config.toml
model = "image captioner"
dataset = "regions of photos with short descriptions (Visual Genome)"
train_examples = 203450
image_size = 48
crop_scale_min = 0.7
horizontal_flip = false
translate = 0.06
tokenizer = "word"
vocab_size = 6471
encoder_arch = "vit"
encoder_norm = "layernorm"
encoder_norm_position = "pre"
encoder_activation = "relu"
encoder_mlp_ratio = 4
encoder_head_dim = 64
encoder_fused_qkv = true
encoder_bias = "all"
encoder_qk_norm = false
encoder_parallel_block = false
encoder_inner_norm = true
encoder_patch_size = [6, 6]
encoder_layers = 8
encoder_width = 128
encoder_positions = "sincos"
fusion = "cross_attention"
decoder_width = 128
decoder_layers = 6
decoder_norm = "rmsnorm"
decoder_norm_position = "pre"
decoder_activation = "gelu"
decoder_mlp_ratio = 4
decoder_head_dim = 64
decoder_fused_qkv = false
decoder_bias = "all"
decoder_qk_norm = false
decoder_parallel_block = false
decoder_inner_norm = false
decoder_positions = "learned"
decoder_cross_attention_every = 2
decoder_tie_embeddings = false
init = "small_normal"
residual_init = "none"
optimizer = "adamw"
lr = 0.0019
beta1 = 0.85
beta2 = 0.98
eps = 1e-10
cautious_weight_decay = true
steps = 28900
batch_size = 64
epochs = 9.1
lr_schedule = "linear"
final_lr_fraction = 0.01
warmup_steps = 860
weight_decay = 0.05
Rows from block 4 of the image encoder of a small image captioner, named by matrix and row number. Rows with one number belong to one neuron. Each number is 200 + 20 x the weight over its row's rms, rounded and kept within 0 to 999. All counts start at 0.
After each neuron's rows are labels from the 100 images, of 14976, where the neuron reaches its highest value: "strongest on" is what is common among them. Only what is clearly more common there than usual is listed. The data: regions of photos with short descriptions (Visual Genome). In brackets: how many of the 100, against the usual share in percent.
# fc1: MLP up (encoder.blocks.4.mlp.fc1.weight, 512x128), inputs 0-127
# fc2: MLP down (encoder.blocks.4.mlp.fc2.weight, 128x512, transposed), outputs 0-127

fc1.384,205,180,220,202,225,209,238,192,174,225,232,163,227,208,215,210,190,201,208,170,172,191,162,212,191,198,177,209,226,213,203,223,219,232,170,211,196,190,176,181,204,165,198,198,193,193,181,193,209,138,185,176,190,216,170,181,200,205,155,222,181,213,205,207,221,195,212,171,189,180,227,243,209,220,154,201,210,202,207,225,197,195,182,202,244,206,207,193,188,210,175,215,223,203,219,204,218,172,217,197,192,171,182,212,190,207,203,183,202,202,171,180,200,212,197,166,181,184,203,184,204,237,194,203,164,233,202,212
fc2.384,194,210,207,198,216,193,197,213,225,157,177,184,177,217,189,191,204,185,215,196,208,193,225,207,224,205,235,176,174,187,213,175,207,147,207,228,204,221,194,203,206,234,198,200,188,188,198,189,184,203,218,199,199,177,216,247,205,251,230,226,184,174,165,206,204,219,167,175,235,216,184,164,206,186,192,180,231,184,199,208,200,193,233,188,186,210,214,169,210,180,219,222,172,176,221,198,224,191,187,174,223,252,216,183,216,215,216,182,199,173,205,169,174,193,184,185,189,220,204,210,206,191,167,225,214,191,203,212
strongest on: text has "purple" (25 vs 0.6)

fc1.399,217,233,173,179,177,204,212,222,206,182,227,191,185,221,193,203,223,194,208,200,182,198,189,212,214,193,196,140,198,230,224,245,189,215,172,179,202,207,212,185,202,206,178,203,195,204,199,218,189,164,213,185,194,193,196,208,198,209,206,219,200,187,210,199,194,199,210,151,187,175,202,176,184,195,184,184,206,225,188,222,225,204,197,267,206,170,186,199,223,195,212,231,178,232,176,211,235,190,199,171,168,191,181,181,217,196,197,240,133,192,174,207,216,209,192,188,198,187,226,199,185,203,207,204,185,233,171,214
fc2.399,180,215,167,180,184,195,186,214,225,204,224,204,197,250,213,207,212,215,185,204,216,193,199,206,205,206,210,221,179,215,191,166,197,221,203,201,221,208,198,211,187,183,201,155,183,186,205,205,190,216,192,168,193,211,179,174,182,203,204,209,199,208,215,167,221,190,225,198,209,195,216,246,218,205,224,203,184,238,192,218,216,205,215,204,169,237,168,217,221,254,186,184,199,205,174,201,205,186,179,176,180,219,213,209,236,192,161,220,159,193,228,221,180,188,207,208,217,168,213,165,183,210,245,183,193,206,174,159
strongest on: text has "white" (31 vs 11.7)

fc1.324,183,217,185,157,212,213,203,209,183,190,233,181,251,185,210,189,201,215,178,177,173,202,179,210,189,189,184,203,254,245,184,190,199,226,177,201,215,193,195,196,211,179,202,205,200,203,225,206,197,202,200,198,195,225,185,184,163,201,195,211,189,210,234,192,201,223,223,191,194,178,231,232,204,189,196,203,178,240,201,172,208,201,202,221,207,216,183,221,184,209,181,160,198,202,178,237,217,208,193,204,192,181,190,195,179,210,139,214,172,197,173,219,209,216,245,205,194,171,208,178,195,256,207,199,189,224,176,201
fc2.324,179,206,185,196,212,183,190,191,208,200,187,206,192,221,207,217,218,176,228,237,225,183,202,207,216,230,229,163,228,180,207,218,224,195,178,167,244,225,205,215,193,195,199,214,167,184,165,208,211,168,171,191,223,186,193,209,201,249,164,220,211,197,240,182,224,174,198,200,202,213,197,201,189,203,220,195,211,186,169,214,174,188,228,212,200,195,206,206,205,197,211,174,185,204,183,209,200,197,209,182,194,220,255,192,204,187,218,211,189,246,207,166,196,187,167,221,196,226,219,213,183,163,201,189,234,188,196,155
strongest on: text has "white" (28 vs 11.7)

fc1.79,210,204,189,211,194,216,265,198,197,201,196,183,203,188,188,191,218,217,198,199,200,212,219,224,184,199,191,170,198,206,211,198,168,216,171,205,194,132,194,185,197,238,207,198,233,173,194,210,177,181,202,179,215,202,248,232,188,204,172,174,196,190,195,208,204,204,214,178,178,223,200,187,177,205,172,174,188,183,186,200,223,207,188,204,238,180,199,190,196,176,191,230,210,232,213,216,202,176,167,221,203,195,191,161,213,209,237,191,181,209,198,196,152,172,185,191,202,195,234,202,207,214,166,165,204,233,179,222
fc2.79,235,199,204,191,198,206,198,201,189,236,206,225,202,223,194,179,229,212,198,232,206,198,230,211,175,192,225,184,213,243,206,204,191,217,182,191,214,165,184,207,150,184,191,177,195,202,208,194,204,172,198,200,216,196,224,173,196,188,183,203,133,213,189,209,179,222,194,185,182,176,198,234,212,187,203,199,197,212,211,204,189,183,198,196,213,203,203,195,209,210,190,224,213,233,198,209,181,207,158,174,256,211,193,179,229,209,197,233,174,204,228,221,191,167,196,218,202,238,239,197,185,187,191,193,194,248,156,197
strongest on: text has "sky" (41 vs 1.7); text has "blue" (38 vs 5.2)

fc1.393,196,176,206,215,195,177,262,206,181,224,206,197,209,198,179,184,206,181,209,252,196,188,213,228,172,230,229,168,196,192,206,206,205,209,191,221,217,191,190,208,188,215,200,150,205,168,173,203,177,183,159,179,217,190,208,230,225,220,188,183,216,205,185,196,241,199,212,185,201,214,181,181,193,224,181,169,201,174,164,234,205,209,184,210,213,197,243,183,211,200,173,197,210,247,211,213,201,190,174,185,176,179,224,200,205,171,205,200,204,218,198,200,150,187,183,213,193,202,210,205,210,196,169,204,219,188,175,218
fc2.393,226,193,199,224,215,198,220,195,190,200,228,211,201,221,201,210,188,209,198,207,201,195,184,217,214,202,201,186,178,199,183,213,162,235,190,190,237,216,199,204,192,184,203,134,162,223,173,195,217,163,208,202,220,193,209,195,193,201,171,189,223,201,212,198,192,173,219,176,218,207,168,206,238,210,187,222,175,217,195,206,166,190,173,184,198,166,217,207,206,203,231,205,161,228,224,187,183,197,192,194,172,189,203,203,209,198,194,191,222,252,204,211,196,166,152,191,168,210,252,220,221,184,207,184,202,214,162,215
strongest on: text has "green" (31 vs 4.3)

fc1.482,221,233,194,189,194,223,225,212,162,174,233,201,225,192,189,172,217,180,192,204,192,213,199,191,193,180,178,177,212,242,205,217,170,217,211,202,219,171,195,185,195,215,198,195,214,190,234,238,180,189,207,186,235,189,212,233,180,210,218,184,198,182,208,205,171,216,201,175,198,213,239,165,182,215,176,193,203,212,202,216,219,170,200,253,227,207,175,196,220,171,202,204,180,227,189,248,252,220,192,205,195,174,173,194,210,194,202,204,148,196,184,204,188,191,196,220,183,198,193,211,182,217,193,207,185,201,174,231
fc2.482,165,198,177,196,183,141,188,197,216,203,169,250,213,222,223,235,200,193,194,235,237,181,196,187,211,216,207,202,170,174,181,191,191,171,236,188,207,215,220,224,183,201,202,199,193,203,201,200,182,227,183,199,209,184,201,201,211,205,194,205,208,185,190,188,230,178,184,202,176,219,195,200,199,175,243,225,205,210,189,215,180,210,213,204,182,196,199,230,208,230,206,207,200,202,199,152,177,200,180,198,201,213,212,185,234,170,219,182,181,231,230,191,184,181,175,218,230,214,192,226,194,171,203,205,264,188,203,174
strongest on: text has "white" (35 vs 11.7); text has "sky" (28 vs 1.7)

fc1.23,196,189,219,210,189,191,256,218,174,208,189,187,199,201,170,216,205,195,216,189,187,204,221,214,186,211,198,192,207,207,226,202,196,240,211,196,187,145,204,169,208,233,183,183,201,169,171,211,208,175,194,173,212,195,227,251,206,202,181,182,201,200,211,208,210,209,202,180,175,214,191,181,193,236,155,170,215,178,170,225,199,186,184,220,256,194,220,189,198,183,199,208,220,218,212,202,228,184,187,188,175,193,212,165,217,175,210,202,216,218,186,204,166,200,178,213,188,202,235,181,220,224,154,207,186,215,189,210
fc2.23,211,195,182,202,231,178,220,189,199,201,214,213,223,223,193,207,180,171,187,236,223,165,212,211,161,200,194,191,189,230,211,211,156,194,182,230,203,194,156,195,165,197,196,160,211,210,174,198,192,195,193,189,219,212,181,195,202,206,177,182,212,199,187,188,209,199,212,184,200,237,194,200,213,207,188,229,182,194,195,205,181,217,209,197,211,190,184,201,181,197,181,213,196,252,223,184,159,182,199,223,236,215,233,186,188,227,197,214,187,228,209,207,151,159,191,206,214,193,243,212,244,195,176,205,216,212,154,199
strongest on: text has "red" (31 vs 4.3)

fc1.165,211,208,205,219,194,211,254,201,202,198,191,191,210,205,195,198,226,202,202,202,205,203,206,229,188,198,188,164,202,211,213,213,168,227,175,199,210,138,187,200,188,225,206,188,212,180,200,203,186,166,185,193,216,203,237,230,185,207,172,178,212,190,198,206,208,201,220,175,179,234,200,179,193,193,172,179,192,169,180,197,212,201,193,199,239,173,203,197,202,194,193,233,221,229,200,223,196,172,172,217,213,189,204,150,214,214,226,195,168,215,202,185,165,171,196,194,192,195,262,200,213,215,169,172,211,236,168,219
fc2.165,224,197,211,198,192,215,198,206,194,225,200,235,192,226,187,165,222,206,202,232,216,203,231,215,177,196,227,186,232,242,210,208,194,214,194,198,197,161,180,200,148,189,194,202,180,200,212,191,207,177,198,205,208,199,229,172,191,181,197,203,131,195,195,202,171,249,201,186,187,179,192,224,190,187,210,201,198,210,209,192,194,192,195,204,205,190,200,186,204,197,195,212,207,224,198,212,185,213,152,176,256,219,194,189,214,200,203,241,186,183,228,214,203,179,186,217,206,242,233,201,185,185,192,181,198,243,158,199
strongest on: text has "blue" (29 vs 5.2)

fc1.25,192,200,188,205,202,213,246,190,196,215,182,183,212,207,200,196,206,193,193,195,200,190,213,248,180,186,213,181,204,220,218,192,176,215,160,209,195,152,193,203,192,228,193,191,218,178,208,197,193,177,169,190,215,199,238,234,182,207,183,197,167,182,201,191,206,208,220,180,169,232,213,197,190,203,192,173,192,182,169,190,219,178,195,194,229,187,211,174,187,179,198,227,209,212,209,231,224,155,162,226,198,200,216,162,200,194,226,213,193,193,190,188,160,161,192,202,212,194,262,193,221,207,171,179,224,239,190,215
fc2.25,226,213,199,206,192,212,192,186,189,215,205,221,203,229,192,163,229,212,194,213,213,211,227,208,167,201,202,199,208,247,191,204,190,220,197,209,199,164,175,194,145,182,207,175,191,197,218,189,196,180,211,209,198,199,223,176,205,179,207,192,138,220,179,201,173,232,198,182,206,173,202,231,222,205,189,211,190,213,213,204,195,193,192,195,217,194,194,204,201,220,188,206,211,226,202,223,171,224,161,188,266,211,179,193,221,210,192,232,186,177,233,216,196,187,197,208,205,238,226,195,186,188,183,166,173,227,153,208
strongest on: text has "blue" (26 vs 5.2)

fc1.480,202,189,184,215,175,206,224,223,193,219,192,188,190,201,204,186,206,198,198,228,177,201,199,212,202,190,206,145,216,213,233,240,174,218,173,199,206,179,179,217,188,221,201,197,209,197,195,199,193,169,186,194,206,215,226,227,185,208,161,203,196,187,196,202,206,216,222,179,152,210,192,192,186,167,203,185,191,188,184,194,228,233,174,220,223,150,194,184,186,180,205,255,191,214,185,214,206,167,182,185,177,185,194,157,206,207,227,220,164,193,193,178,203,200,206,175,201,202,251,214,195,202,188,200,236,224,157,227
fc2.480,196,192,183,199,183,190,195,237,221,218,220,217,189,245,220,190,209,210,164,216,207,199,220,192,179,218,216,176,168,216,198,204,205,218,196,230,216,179,181,213,145,165,207,180,175,196,217,202,189,216,212,187,222,222,199,186,204,194,189,200,180,211,181,196,228,209,211,194,203,182,196,222,205,178,216,190,179,231,206,221,199,210,187,208,180,217,173,226,217,216,201,198,229,220,173,207,196,185,163,142,198,233,220,221,230,186,189,231,167,196,246,203,182,181,190,211,229,215,200,207,162,211,214,162,196,206,171,174
strongest on: text has "sky" (31 vs 1.7); text has "blue" (27 vs 5.2)

fc1.275,176,193,200,191,213,183,206,208,200,226,190,202,211,193,200,213,188,184,200,211,201,180,209,222,196,258,203,184,176,204,218,205,210,215,202,194,207,204,188,238,202,201,196,165,209,167,167,204,194,160,135,166,183,181,185,198,232,235,160,219,214,198,206,200,214,198,225,197,149,222,209,226,207,199,204,193,203,191,156,224,201,174,196,213,225,174,233,235,198,207,171,198,206,202,192,176,189,175,213,204,196,204,233,175,206,185,202,231,199,216,199,190,180,194,212,219,200,221,226,187,238,172,169,207,213,209,186,164
fc2.275,223,206,162,202,201,203,191,162,215,171,207,242,214,192,215,219,173,195,166,191,244,217,211,193,211,192,188,184,158,206,183,203,182,191,184,231,183,202,192,192,175,181,215,153,237,226,198,215,221,194,234,207,194,199,191,180,222,181,217,180,180,183,174,182,170,173,222,173,226,200,206,195,236,192,200,233,171,233,216,217,206,199,222,189,190,204,183,192,193,199,191,213,158,222,191,188,172,194,226,205,227,209,192,212,202,224,191,208,209,191,238,215,199,175,200,188,217,214,213,218,221,159,217,161,188,194,182,197
strongest on: text has "red" (25 vs 4.3)