config = dict(
    encoder_arch='vit',
    model='image captioner',
    dataset='regions of photos with short descriptions (Visual Genome)',
    train_examples=203450,
    image_size=48,
    crop_scale_min=0.7,
    horizontal_flip=False,
    translate=0.06,
    tokenizer='word',
    vocab_size=6471,
    encoder_norm='layernorm',
    encoder_norm_position='pre',
    encoder_activation='relu',
    encoder_mlp_ratio=4,
    encoder_head_dim=64,
    encoder_fused_qkv=True,
    encoder_bias='all',
    encoder_qk_norm=False,
    encoder_parallel_block=False,
    encoder_inner_norm=True,
    encoder_patch_size=[6, 6],
    encoder_layers=8,
    encoder_width=128,
    encoder_positions='sincos',
    fusion='cross_attention',
    decoder_width=128,
    decoder_layers=6,
    decoder_norm='rmsnorm',
    decoder_norm_position='pre',
    decoder_activation='gelu',
    decoder_mlp_ratio=4,
    decoder_head_dim=64,
    decoder_fused_qkv=False,
    decoder_bias='all',
    decoder_qk_norm=False,
    decoder_parallel_block=False,
    decoder_inner_norm=False,
    decoder_positions='learned',
    decoder_cross_attention_every=2,
    decoder_tie_embeddings=False,
    init='small_normal',
    residual_init='none',
    optimizer='adamw',
    learning_rate=0.0019,
    beta1=0.85,
    beta2=0.98,
    eps=1e-10,
    cautious_weight_decay=True,
    max_steps=28900,
    batch_size=64,
    epochs=9.1,
    lr_schedule='linear',
    final_lr_fraction=0.01,
    warmup_steps=860,
    weight_decay=0.05,
)
Rows from block 5 of the image encoder of a small image captioner, named by matrix and row number. Rows with one number belong to one neuron. Each number is 128 + 32 x the weight over its row's rms, rounded and kept within 0 to 255. All counts start at 0. Numbers have three digits each.
After each neuron's rows are labels from the 100 images, of 14976, where the neuron reaches its highest value: "responds to" is what is common among them. Only what is clearly more common there than usual is listed. The data: regions of photos with short descriptions (Visual Genome).
# fc1: MLP up (encoder.blocks.5.mlp.fc1.weight, 512x128), inputs 64-127
# fc2: MLP down (encoder.blocks.5.mlp.fc2.weight, 128x512, transposed), outputs 64-127

fc1.308:116134187121061119122136137122088105077133077128187119160109162102138108119163132180094159112127131072108137121160135050147154074152138098164174113068132139080112239084175130115089134192088124
fc2.308:113143146075094104148186137113118139088138128142186115137140145126155128147180107117125198130162116121103101205171121113176168128178105098168122146119150117101178169104127097098073113169071126
responds to: text has "blue"

fc1.142:162122121123119139116130103061155141146125121064142155116144143158094206137094104102171110124174160154088131076171101078134205066092055118074131143170190130094104150098099191124138145181093174
fc2.142:128066087144169148113168070168107103161133093146103093111150157104117101119100159097104110134125136105179103139098162158124101121122163137071124152109114119162114097108092124164178098088149073
responds to: text has "white"

fc1.82:217140151107135120102157122164117145117105070097104158089118179122179105109168070097183147140188110150122117115096160129083085117134153096130112104169124138149151142137125142095076156127063120
fc2.82:101094089079147133103116196151079114097196191092142086090111163115159156141120158178098163196109114148073130122122108167151138087087155185100173142072092123066089141156145146132088114164094180
responds to: text has "green"

fc1.56:143119160115060123096158096127118136141115059195118116106188171101183169119137077124171138147110112114153077118111184088149088160122150162112127135149133093154121196132190177117137177129114080
fc2.56:115055173087121202172140145136146153097126142116114140163133134112111136110138107082122189108139100150177168175094129158081126141159085170111147133083149138142150137159153056132073128106136131
responds to: text has "red"

fc1.89:149098152118070164183134109106153094164108033162157086158191131112163147147124104110125133108131201121161111123138137054173103158142124147102138124122177137132162181127183105106140155109103069
fc2.89:125097135140117153147170084132139167040128125070105119140123165101095184062162099095134101099097088136156215186107129131052162105180107129093113104149159146133115121135151123178101123154149113
responds to: text has "red"

fc1.458:151104159110082139167140114096155103159104009160145093163170110101155181160131118093103138082106181110125140121164129032186105130158131117114146129124180150145120185116154100100108130123098069
fc2.458:125110116159139131144156104124121141098132132090108108141123182104095192072141065106121077127091075121197238162096110129090169087154136127092124105159149166115130124121146111180111083160153122
responds to: text has "red"

fc1.245:130155180128110108091164132101085133063125107150139071138073145153181165113230158134129167120108115115045139141174132137123127120109119146162096068076088141107143153139178169081092114135105117
fc2.245:132119131167126130117103139103134130177098121089080147101107118110187159143088102140136094107068129119187145070079091120090079153078162181102168124142127147124151141141171081144201088115154125
responds to: text has "blue"

fc1.438:136109129132138122100160134152109146099117115103119132130092181152129178160196121092161140119151101123057199125178150145158151093129154065142126050049128177110113119099122135114067090160096107
fc2.438:089110119080143113194107203127101160092171137130185124146133134197139128167152088111081189187142142120156155183133108137172136090045120124126160108138177114142108126112101126129111079129083128
responds to: text has "green"

fc1.396:152139142089127138127145178148085143111115101087113107137112200182136190146179107094156139148149087138132168142142121126125149086112138117107129076065137137095123124118110194107161097123048137
fc2.396:127095114074129106128150134114113169118170118125157097164157133139139146137125148110110212169179147183119118174130107119164136101047140155109157164130137109166099144160127147109084132123023137
responds to: text has "green"

fc1.60:127156155115069127132082132119078083080098094121147139117116192115123131111119127206114162145146120062102147189117114071136145147135103134126119066098149093106138205135141200088135124164084169
fc2.60:091161153093077107123183109109141132104163143123170112118140138104155122136136160135132164109126122135055067201176116137146145123181114107186133139089116114090168141110148127101102133198071138
responds to: text has "sky"; text has "blue"

fc1.372:177091118111116133219144182145138149176102096104122029134159119147133139155148144104118143141135141162090116116105109085192078093103142178079156138115150192160160163119148112122092063151124126
fc2.372:069127127180140115127166106104154147023125142064152188151111116118096163083132089099115103083103129118171174180143129141067173113207132054126132112164183166150100089142112143176143132130163118
responds to: text has "red"

fc1.261:133144191103101115090156118151114103107160080179169167148196115138128084136140121106155152112163148121089042156127170122123128150143088077150111116160119058072134152088122147133115127128099075
fc2.261:142090165158172125109167131145097100093101113141169128147100109161127139146124134115126121077124134096075174084181183159110156119127144112171101057129144198095103092082106125168053085137156079
responds to: text has "white"

fc1.218:099158142127123143136118169150078066062112134124114094083100210118117168123125129156110175138166105113068188134095101101121158085124124110118127051051104149102087162132132202110120100195086161
fc2.218:105200123122088131088129083090166135146145134165145124111148116099153083119096165185173107129084126110051085154166136086155137160166091096175123139121093116131192171092129099129149182176086115
responds to: text has "sky"

fc1.316:109160108118125188226102140091149106121124137086184159134186159113103159100077043149130114113170169121170181162112078107103126124140104098100162108132222153113101109097121118116160136130118150
fc2.316:174096061144092114120139145125159145146134105163103120132117122167131129152212151153151090181048072087108167109127170096221125116090116166089115124105111080167140136127096111166160178139143084
responds to: text has "sky"

fc1.407:159100162118070079134154137074156148137147107150155103131151112142144185136180044127173120121131167115101096123134105105151130101109119133104160162140203093152095158126146170136124130168127093
fc2.407:098051142117087126165173111133116094106163152149114152123163142129109109111093082105180128146175167084171134161085132169128103139142095149039155160173173089151153091094084110153125138161228105
responds to: text has "red"

fc1.149:099128138093105081128090096134083090145134104184144114127170207104119151141105155190101206137163155116100126118104099090171118110144069142102145079103142131128132165109124153120107101210090153
fc2.149:147147141121165155156107156121153091158179149181157158148165075182083144168129118094085182100187191128077068149153124154171092098138070114159128140117147108112138104093086096117125113110104116
responds to: text has "sky"

fc1.275:123145179129122095090164140074110139038161137147105083112084145144186160088211145143151147117103080114073123160156133153099138116121118106189093110099090125129140132136175157115082131125127106
fc2.275:138128116188136120091106128106134127190072130091106160141099105108155188137082119130135087094080139132178135065124091126092082152114165179114139115151124146126146134141159114116188102089158143
responds to: text has "blue"

fc1.214:074185117100117155149097105116078095092111133169184157110138155071127143087091102174110127157164134119155152217105089111114124160110170102119145097123169073147091128136121152100093122113116155
fc2.214:185161064160094087154120162117163131144100146122066119146122092205162125119179172144173159200074115108093190140107118107158127120088112142069093126134155077174157147136116110105162138120081109
responds to: text has "man"

fc1.207:154177191101078155098135120108182139047133053097118165157167127130121102101124116118148118085113101102115080157147190094103110139175122117171089143129131108133140172137176159120179175137063092
fc2.207:100149187155146107113112128165075114078106146160200114115099102126146102141116157164101154089138145138075082150192166153112145136180156100223121106110112135106122166115155135099052096131099166
responds to: text has "white"

fc1.300:089181125099123140148101111165118118089208116209152163147212128117085082144134141107110160091194140120146080151100155112114116135159092145158141180135114077125098118131096142144148138117086109
fc2.300:160094094153189099152177158106150148137150154125109127122112131147110174127170061114146144152088090131113211164127083176148154082057115170125134078115140182143131063135102092138120110153152085
responds to: text has "white"

fc1.337:104148164063106097191126117134156131120144094159130056164153108087185098118153116076127156117163191148138120124153120143099098147127155109164118143112102136157184133156144075099078146098077065
fc2.337:166105201144140155090163129148120147132129121096083124067085089125137094140156188135144099072103119177057122056132158188116152132119155135151094134121081082064092091152138150149110156135093123
responds to: text has "green"

fc1.16:157112163121065141070166104155089123128104076167105117102132211104172162121136100134156122142112086122126100110115164100142110144119117163122079101154100109094134189116185177083161134133122087
fc2.16:119070162088144198139107157146136177144131132144101112168127123120122105134112121117091184115100096123188148155122167164091117146136112184137147123061110122148161133164178033123092128100136114
responds to: text has "red"

fc1.411:133134178088060107105147125121099099101117118134100087114130195074123132117135126170129170126153124090096135100109112091134132116155099132105149076083136166151132191155140179091069157205088152
fc2.411:090177145102097114138164111100134115106141120143178120138165142116156116148133135126108190109150138118072092211186126098179154131176096069194124150124151108112184166112142110101098130159073124
responds to: text has "blue"; text has "sky"

fc1.320:144154147112088158117121151133084111089123100097109125115126189131120135140099150194118139130125081107090116111142168048138161143121098120156119059036098131123111216119171201108129142202083148
fc2.320:090165143121106120107171093115128099113116123161191110132114144087168115138148116127152172113149125109069100206172128117153124146192124117177155122100121150084175159101125088102109129195094128
responds to: text has "blue"

fc1.435:110148144108105180100134097160085101123088109108128072111117204097109121124104167175131156154129100123051158127149156067132151178124129107145114017063091154119136182137150169086103142187116141
fc2.435:086151135107079102124188125118142083115142149150157100132119138108162124141128128151148190123158135112080063195152134107165122128206109154165174144077121152105162177096127087107120129206083116
responds to: text has "blue"

fc1.241:097136156107113092164127094120083070145115106116123044124160190082115122129107146186090184143160151095129148126101089093148138127156085132088159092105135161127137177128130157099099107211092150
fc2.241:188172134122141145134142141105145105162164131213131129147153110161128140141150138112115182131198171109098063163134125119170103124115066134158104144120128082122176149128102088107112125114057124
responds to: text has "sky"; text has "blue"; text has "clouds"; text has "white"

fc1.401:092130144076072150174130108154096113151136096121159072158123172173145088108114135153143133144150135109118140094142108062127148109127107134108158114074097154117122226072195160097114118231091123
fc2.401:102165111130121068133162137128116124089145153151166146101118127137145088145162100136133200140183128143082115208124106128175138119164120069176152160126141093100163152117089101094079090173084147
responds to: text has "blue"

fc1.39:118173216100105139071168118127127112073164089098141154150152110124128102104132159103115112086134154099094076127146178123104139163159126084162069114150087074100142148130148171133136155115098070
fc2.39:101142242110127155123125113146093143073098099136187138126120120129135140135112121123140121013129137148084103104169134124075154125171130111220132094148142188116106134086179163135047102149094154
responds to: text has "white"

fc1.230:093171141145095130113144109108136026068101132117168172139111147094107134091134118162063106087135139025178170191144133090106147144150168109134119114118179090123098134134109167101126186135087140
fc2.230:104155092107064086124131154135149148131125140081131076139147138117153080152084186175140152165113085148087050165121106083207147122164134103137123187096132110161181186151129170104121102169045159
responds to: text has "sky"

fc1.123:135161170114086118121141123121086091080101082121111085115125201095125139110114130180117174128129126062105158133106142103150124160155122116109117047089131114134151195153136213077131148168063146
fc2.123:081192130091091117117176128103139119113158160128161120097129145104165125139110163155150161125120094135059087195169099113158158133162110105186126132093113103104185160122144120083105117187051157
responds to: text has "sky"; text has "blue"

fc1.480:131142152124119090104107105101091099163095094140112120099156220106114133116109142208089167117152132075134122102115095079151118135153062131091143091137131136082160192134132165108149115204091163
fc2.480:177157126118156147114108152114130104156158146209153121101147086160111141152144136131124183137161170098057062142151115135149098117117088110158123093125116105089159135112098115101136103121065129
responds to: text has "sky"

fc1.210:137104126097119105214126158129153116172126090127131057145195135124146132163125150113119161106134195139113080091097116096215098122126100176087155153117121156131163167137139101114111081160110121
fc2.210:115089118186134113108161073114154129058097114078154182135118118110115164084110095107124093121098146094156167157148135120070157122180140070072110107206170172125105106155135151162177151115167120
responds to: text has "red"

fc1.197:116138146120092127112121142148075139106128090113116073097112194136137151120134142156158181144145084130093165093115120065141127122116142154125170054055094162172117212133171204079098104188072137
fc2.197:093172140102095095119149117109134117108137118179182144102129138106169077147148130144135180130141128124080099204155118099188138161145121078188137158119126086091197188116132082099084100182050130
responds to: text has "blue"

fc1.335:145132160105085118085122106100093103122102100173142108155106125148193143116170163137130145123115181104093074153134123114115084159102124160126107084157118099124143150138190158079129143110094112
fc2.335:119109105185107114108146154111139132122126117088086159091103132092154149104136109136111100174079088087198181119068118116094073108112188194065162144114136135124126182131183103150185142121115114
responds to: text has "blue"

fc1.13:158110157103062115103120109126123129147109089191111116095192173109166158103138074139142133147123110124111075121109162069146091135127115154111136116148133107152123210118191191100138168154115104
fc2.13:131055148094138204173142142134146151112125145105120158156124121101089127126134113089127180136152099159180176176101134176076120156154089167096131135084140122133138109164130057129078144075156138
responds to: text has "red"

fc1.370:122148188105050124138112147117101122080123078141178104154111159106124124117134118172105152117162105087096121131152143046143175135169146107133149091042126121108131233108186144109076143183090135
fc2.370:085148158102084086161192108098119125096141125117193146136149135113162126134152123119138195119135142145087113210164106129142154122178108102157128141122159122084167176099150114089086115165072138
responds to: text has "blue"

fc1.494:153148151139081152144181129168145075111091068119139059144149161106130138115121086135121119100125157036170123103134194068123122114183118166125160108120163178118083185089127137117174148162079124
fc2.494:152143171122177110070092167128111171090158120170170097128119114141137091150137146151085169129123086094138095137126111106155134119131145084215147147125111109110147184150160103139110044074072154
responds to: text has "red"

fc1.11:130148131116113088146111117070128071156114112188142096128190177078125142145098136189089176129172156103142114103090086085155141131174055112077159129156170089097124152135113132125138140191076163
fc2.11:153142136117172121168101161116137108147182147154153149133178087192076121164134099118065179130170165102081102161127108153167109071118077088148140109107170124131125131108093118133128088120049124
responds to: text has "white"; text has "sky"

fc1.504:151148164118106152119112130114089071157103103115150087123122219116148143124103117182131148136151122057111117116133140065137166159124097154106138058058124130099122206111168182078153120208101151
fc2.504:103174153116104128092164127117144097113140133180178097131108130120154104142152111112130183107168131114073099197154124120149131121184104108180158112107125140089180171094122084107115121173068120
responds to: text has "blue"

fc1.476:123149166110110116090122134132055084082114121129118127098112184131122150117118137177113172140140124067084151128091107099139142118138105143128118050076124122097095191131135211098129140191090163
fc2.476:095172158098079124104158117094156116127134123130154100135130129096179091140125167146130158104117121118064068186178124114142135161173121096194127134101120127089199172124158098112127145180080118
responds to: text has "sky"

fc1.79:120139159091084168182129114183102089126119104197146054108164186074190124111132101151143138123101122095198109125131178127116084173135131175140133102092104138137142127123207084084150164128125103
fc2.79:122120250135115080112147147152075198110109099121079094142108138145167127062106144120098180123127119084156142124130143129062137094128143187120145125125125105128169223146226112113117087164127116
responds to: text has "red"

fc1.479:128183109120128199124136083101102077114089130096185158092107165050128181105109122174128094168173108147112181156154094107116175155120161071130084114119119132067108143106108158076117146148129193
fc2.479:119164062107072094138097155168154144116145116153104134157135133182128123125179153135153155176117135112138118128095137102154089114099100172072166144105127087221109146141105143115155122119081105
responds to: text has "sky"; text has "blue"

fc1.14:091130164110077099141165130106125109077132084127166085166129143095138126118147112155112141108123107103111132127149128077133152079176134101166192131017135189118108232101174123123083142221071117
fc2.14:140133151089110093151180131130104138091145111153193139128148131134139107147174121103116207143169146123117097176150132120195160125172098085172120157143159089112162180109125114091073086140048123
responds to: text has "blue"

fc1.361:122147151108096139105109129125069103073105119127103102102117226105129164134129143163126188133157112108061158141108109097134146140120090135111105020073102145097120163158134216086121136165079180
fc2.361:091207126108089131096149114103151116132139138147134107122125121114187077124104183166148152120113125119061067165177134109139124171150102108189118138122094119110204157125130094102123162185069104
responds to: text has "sky"; text has "blue"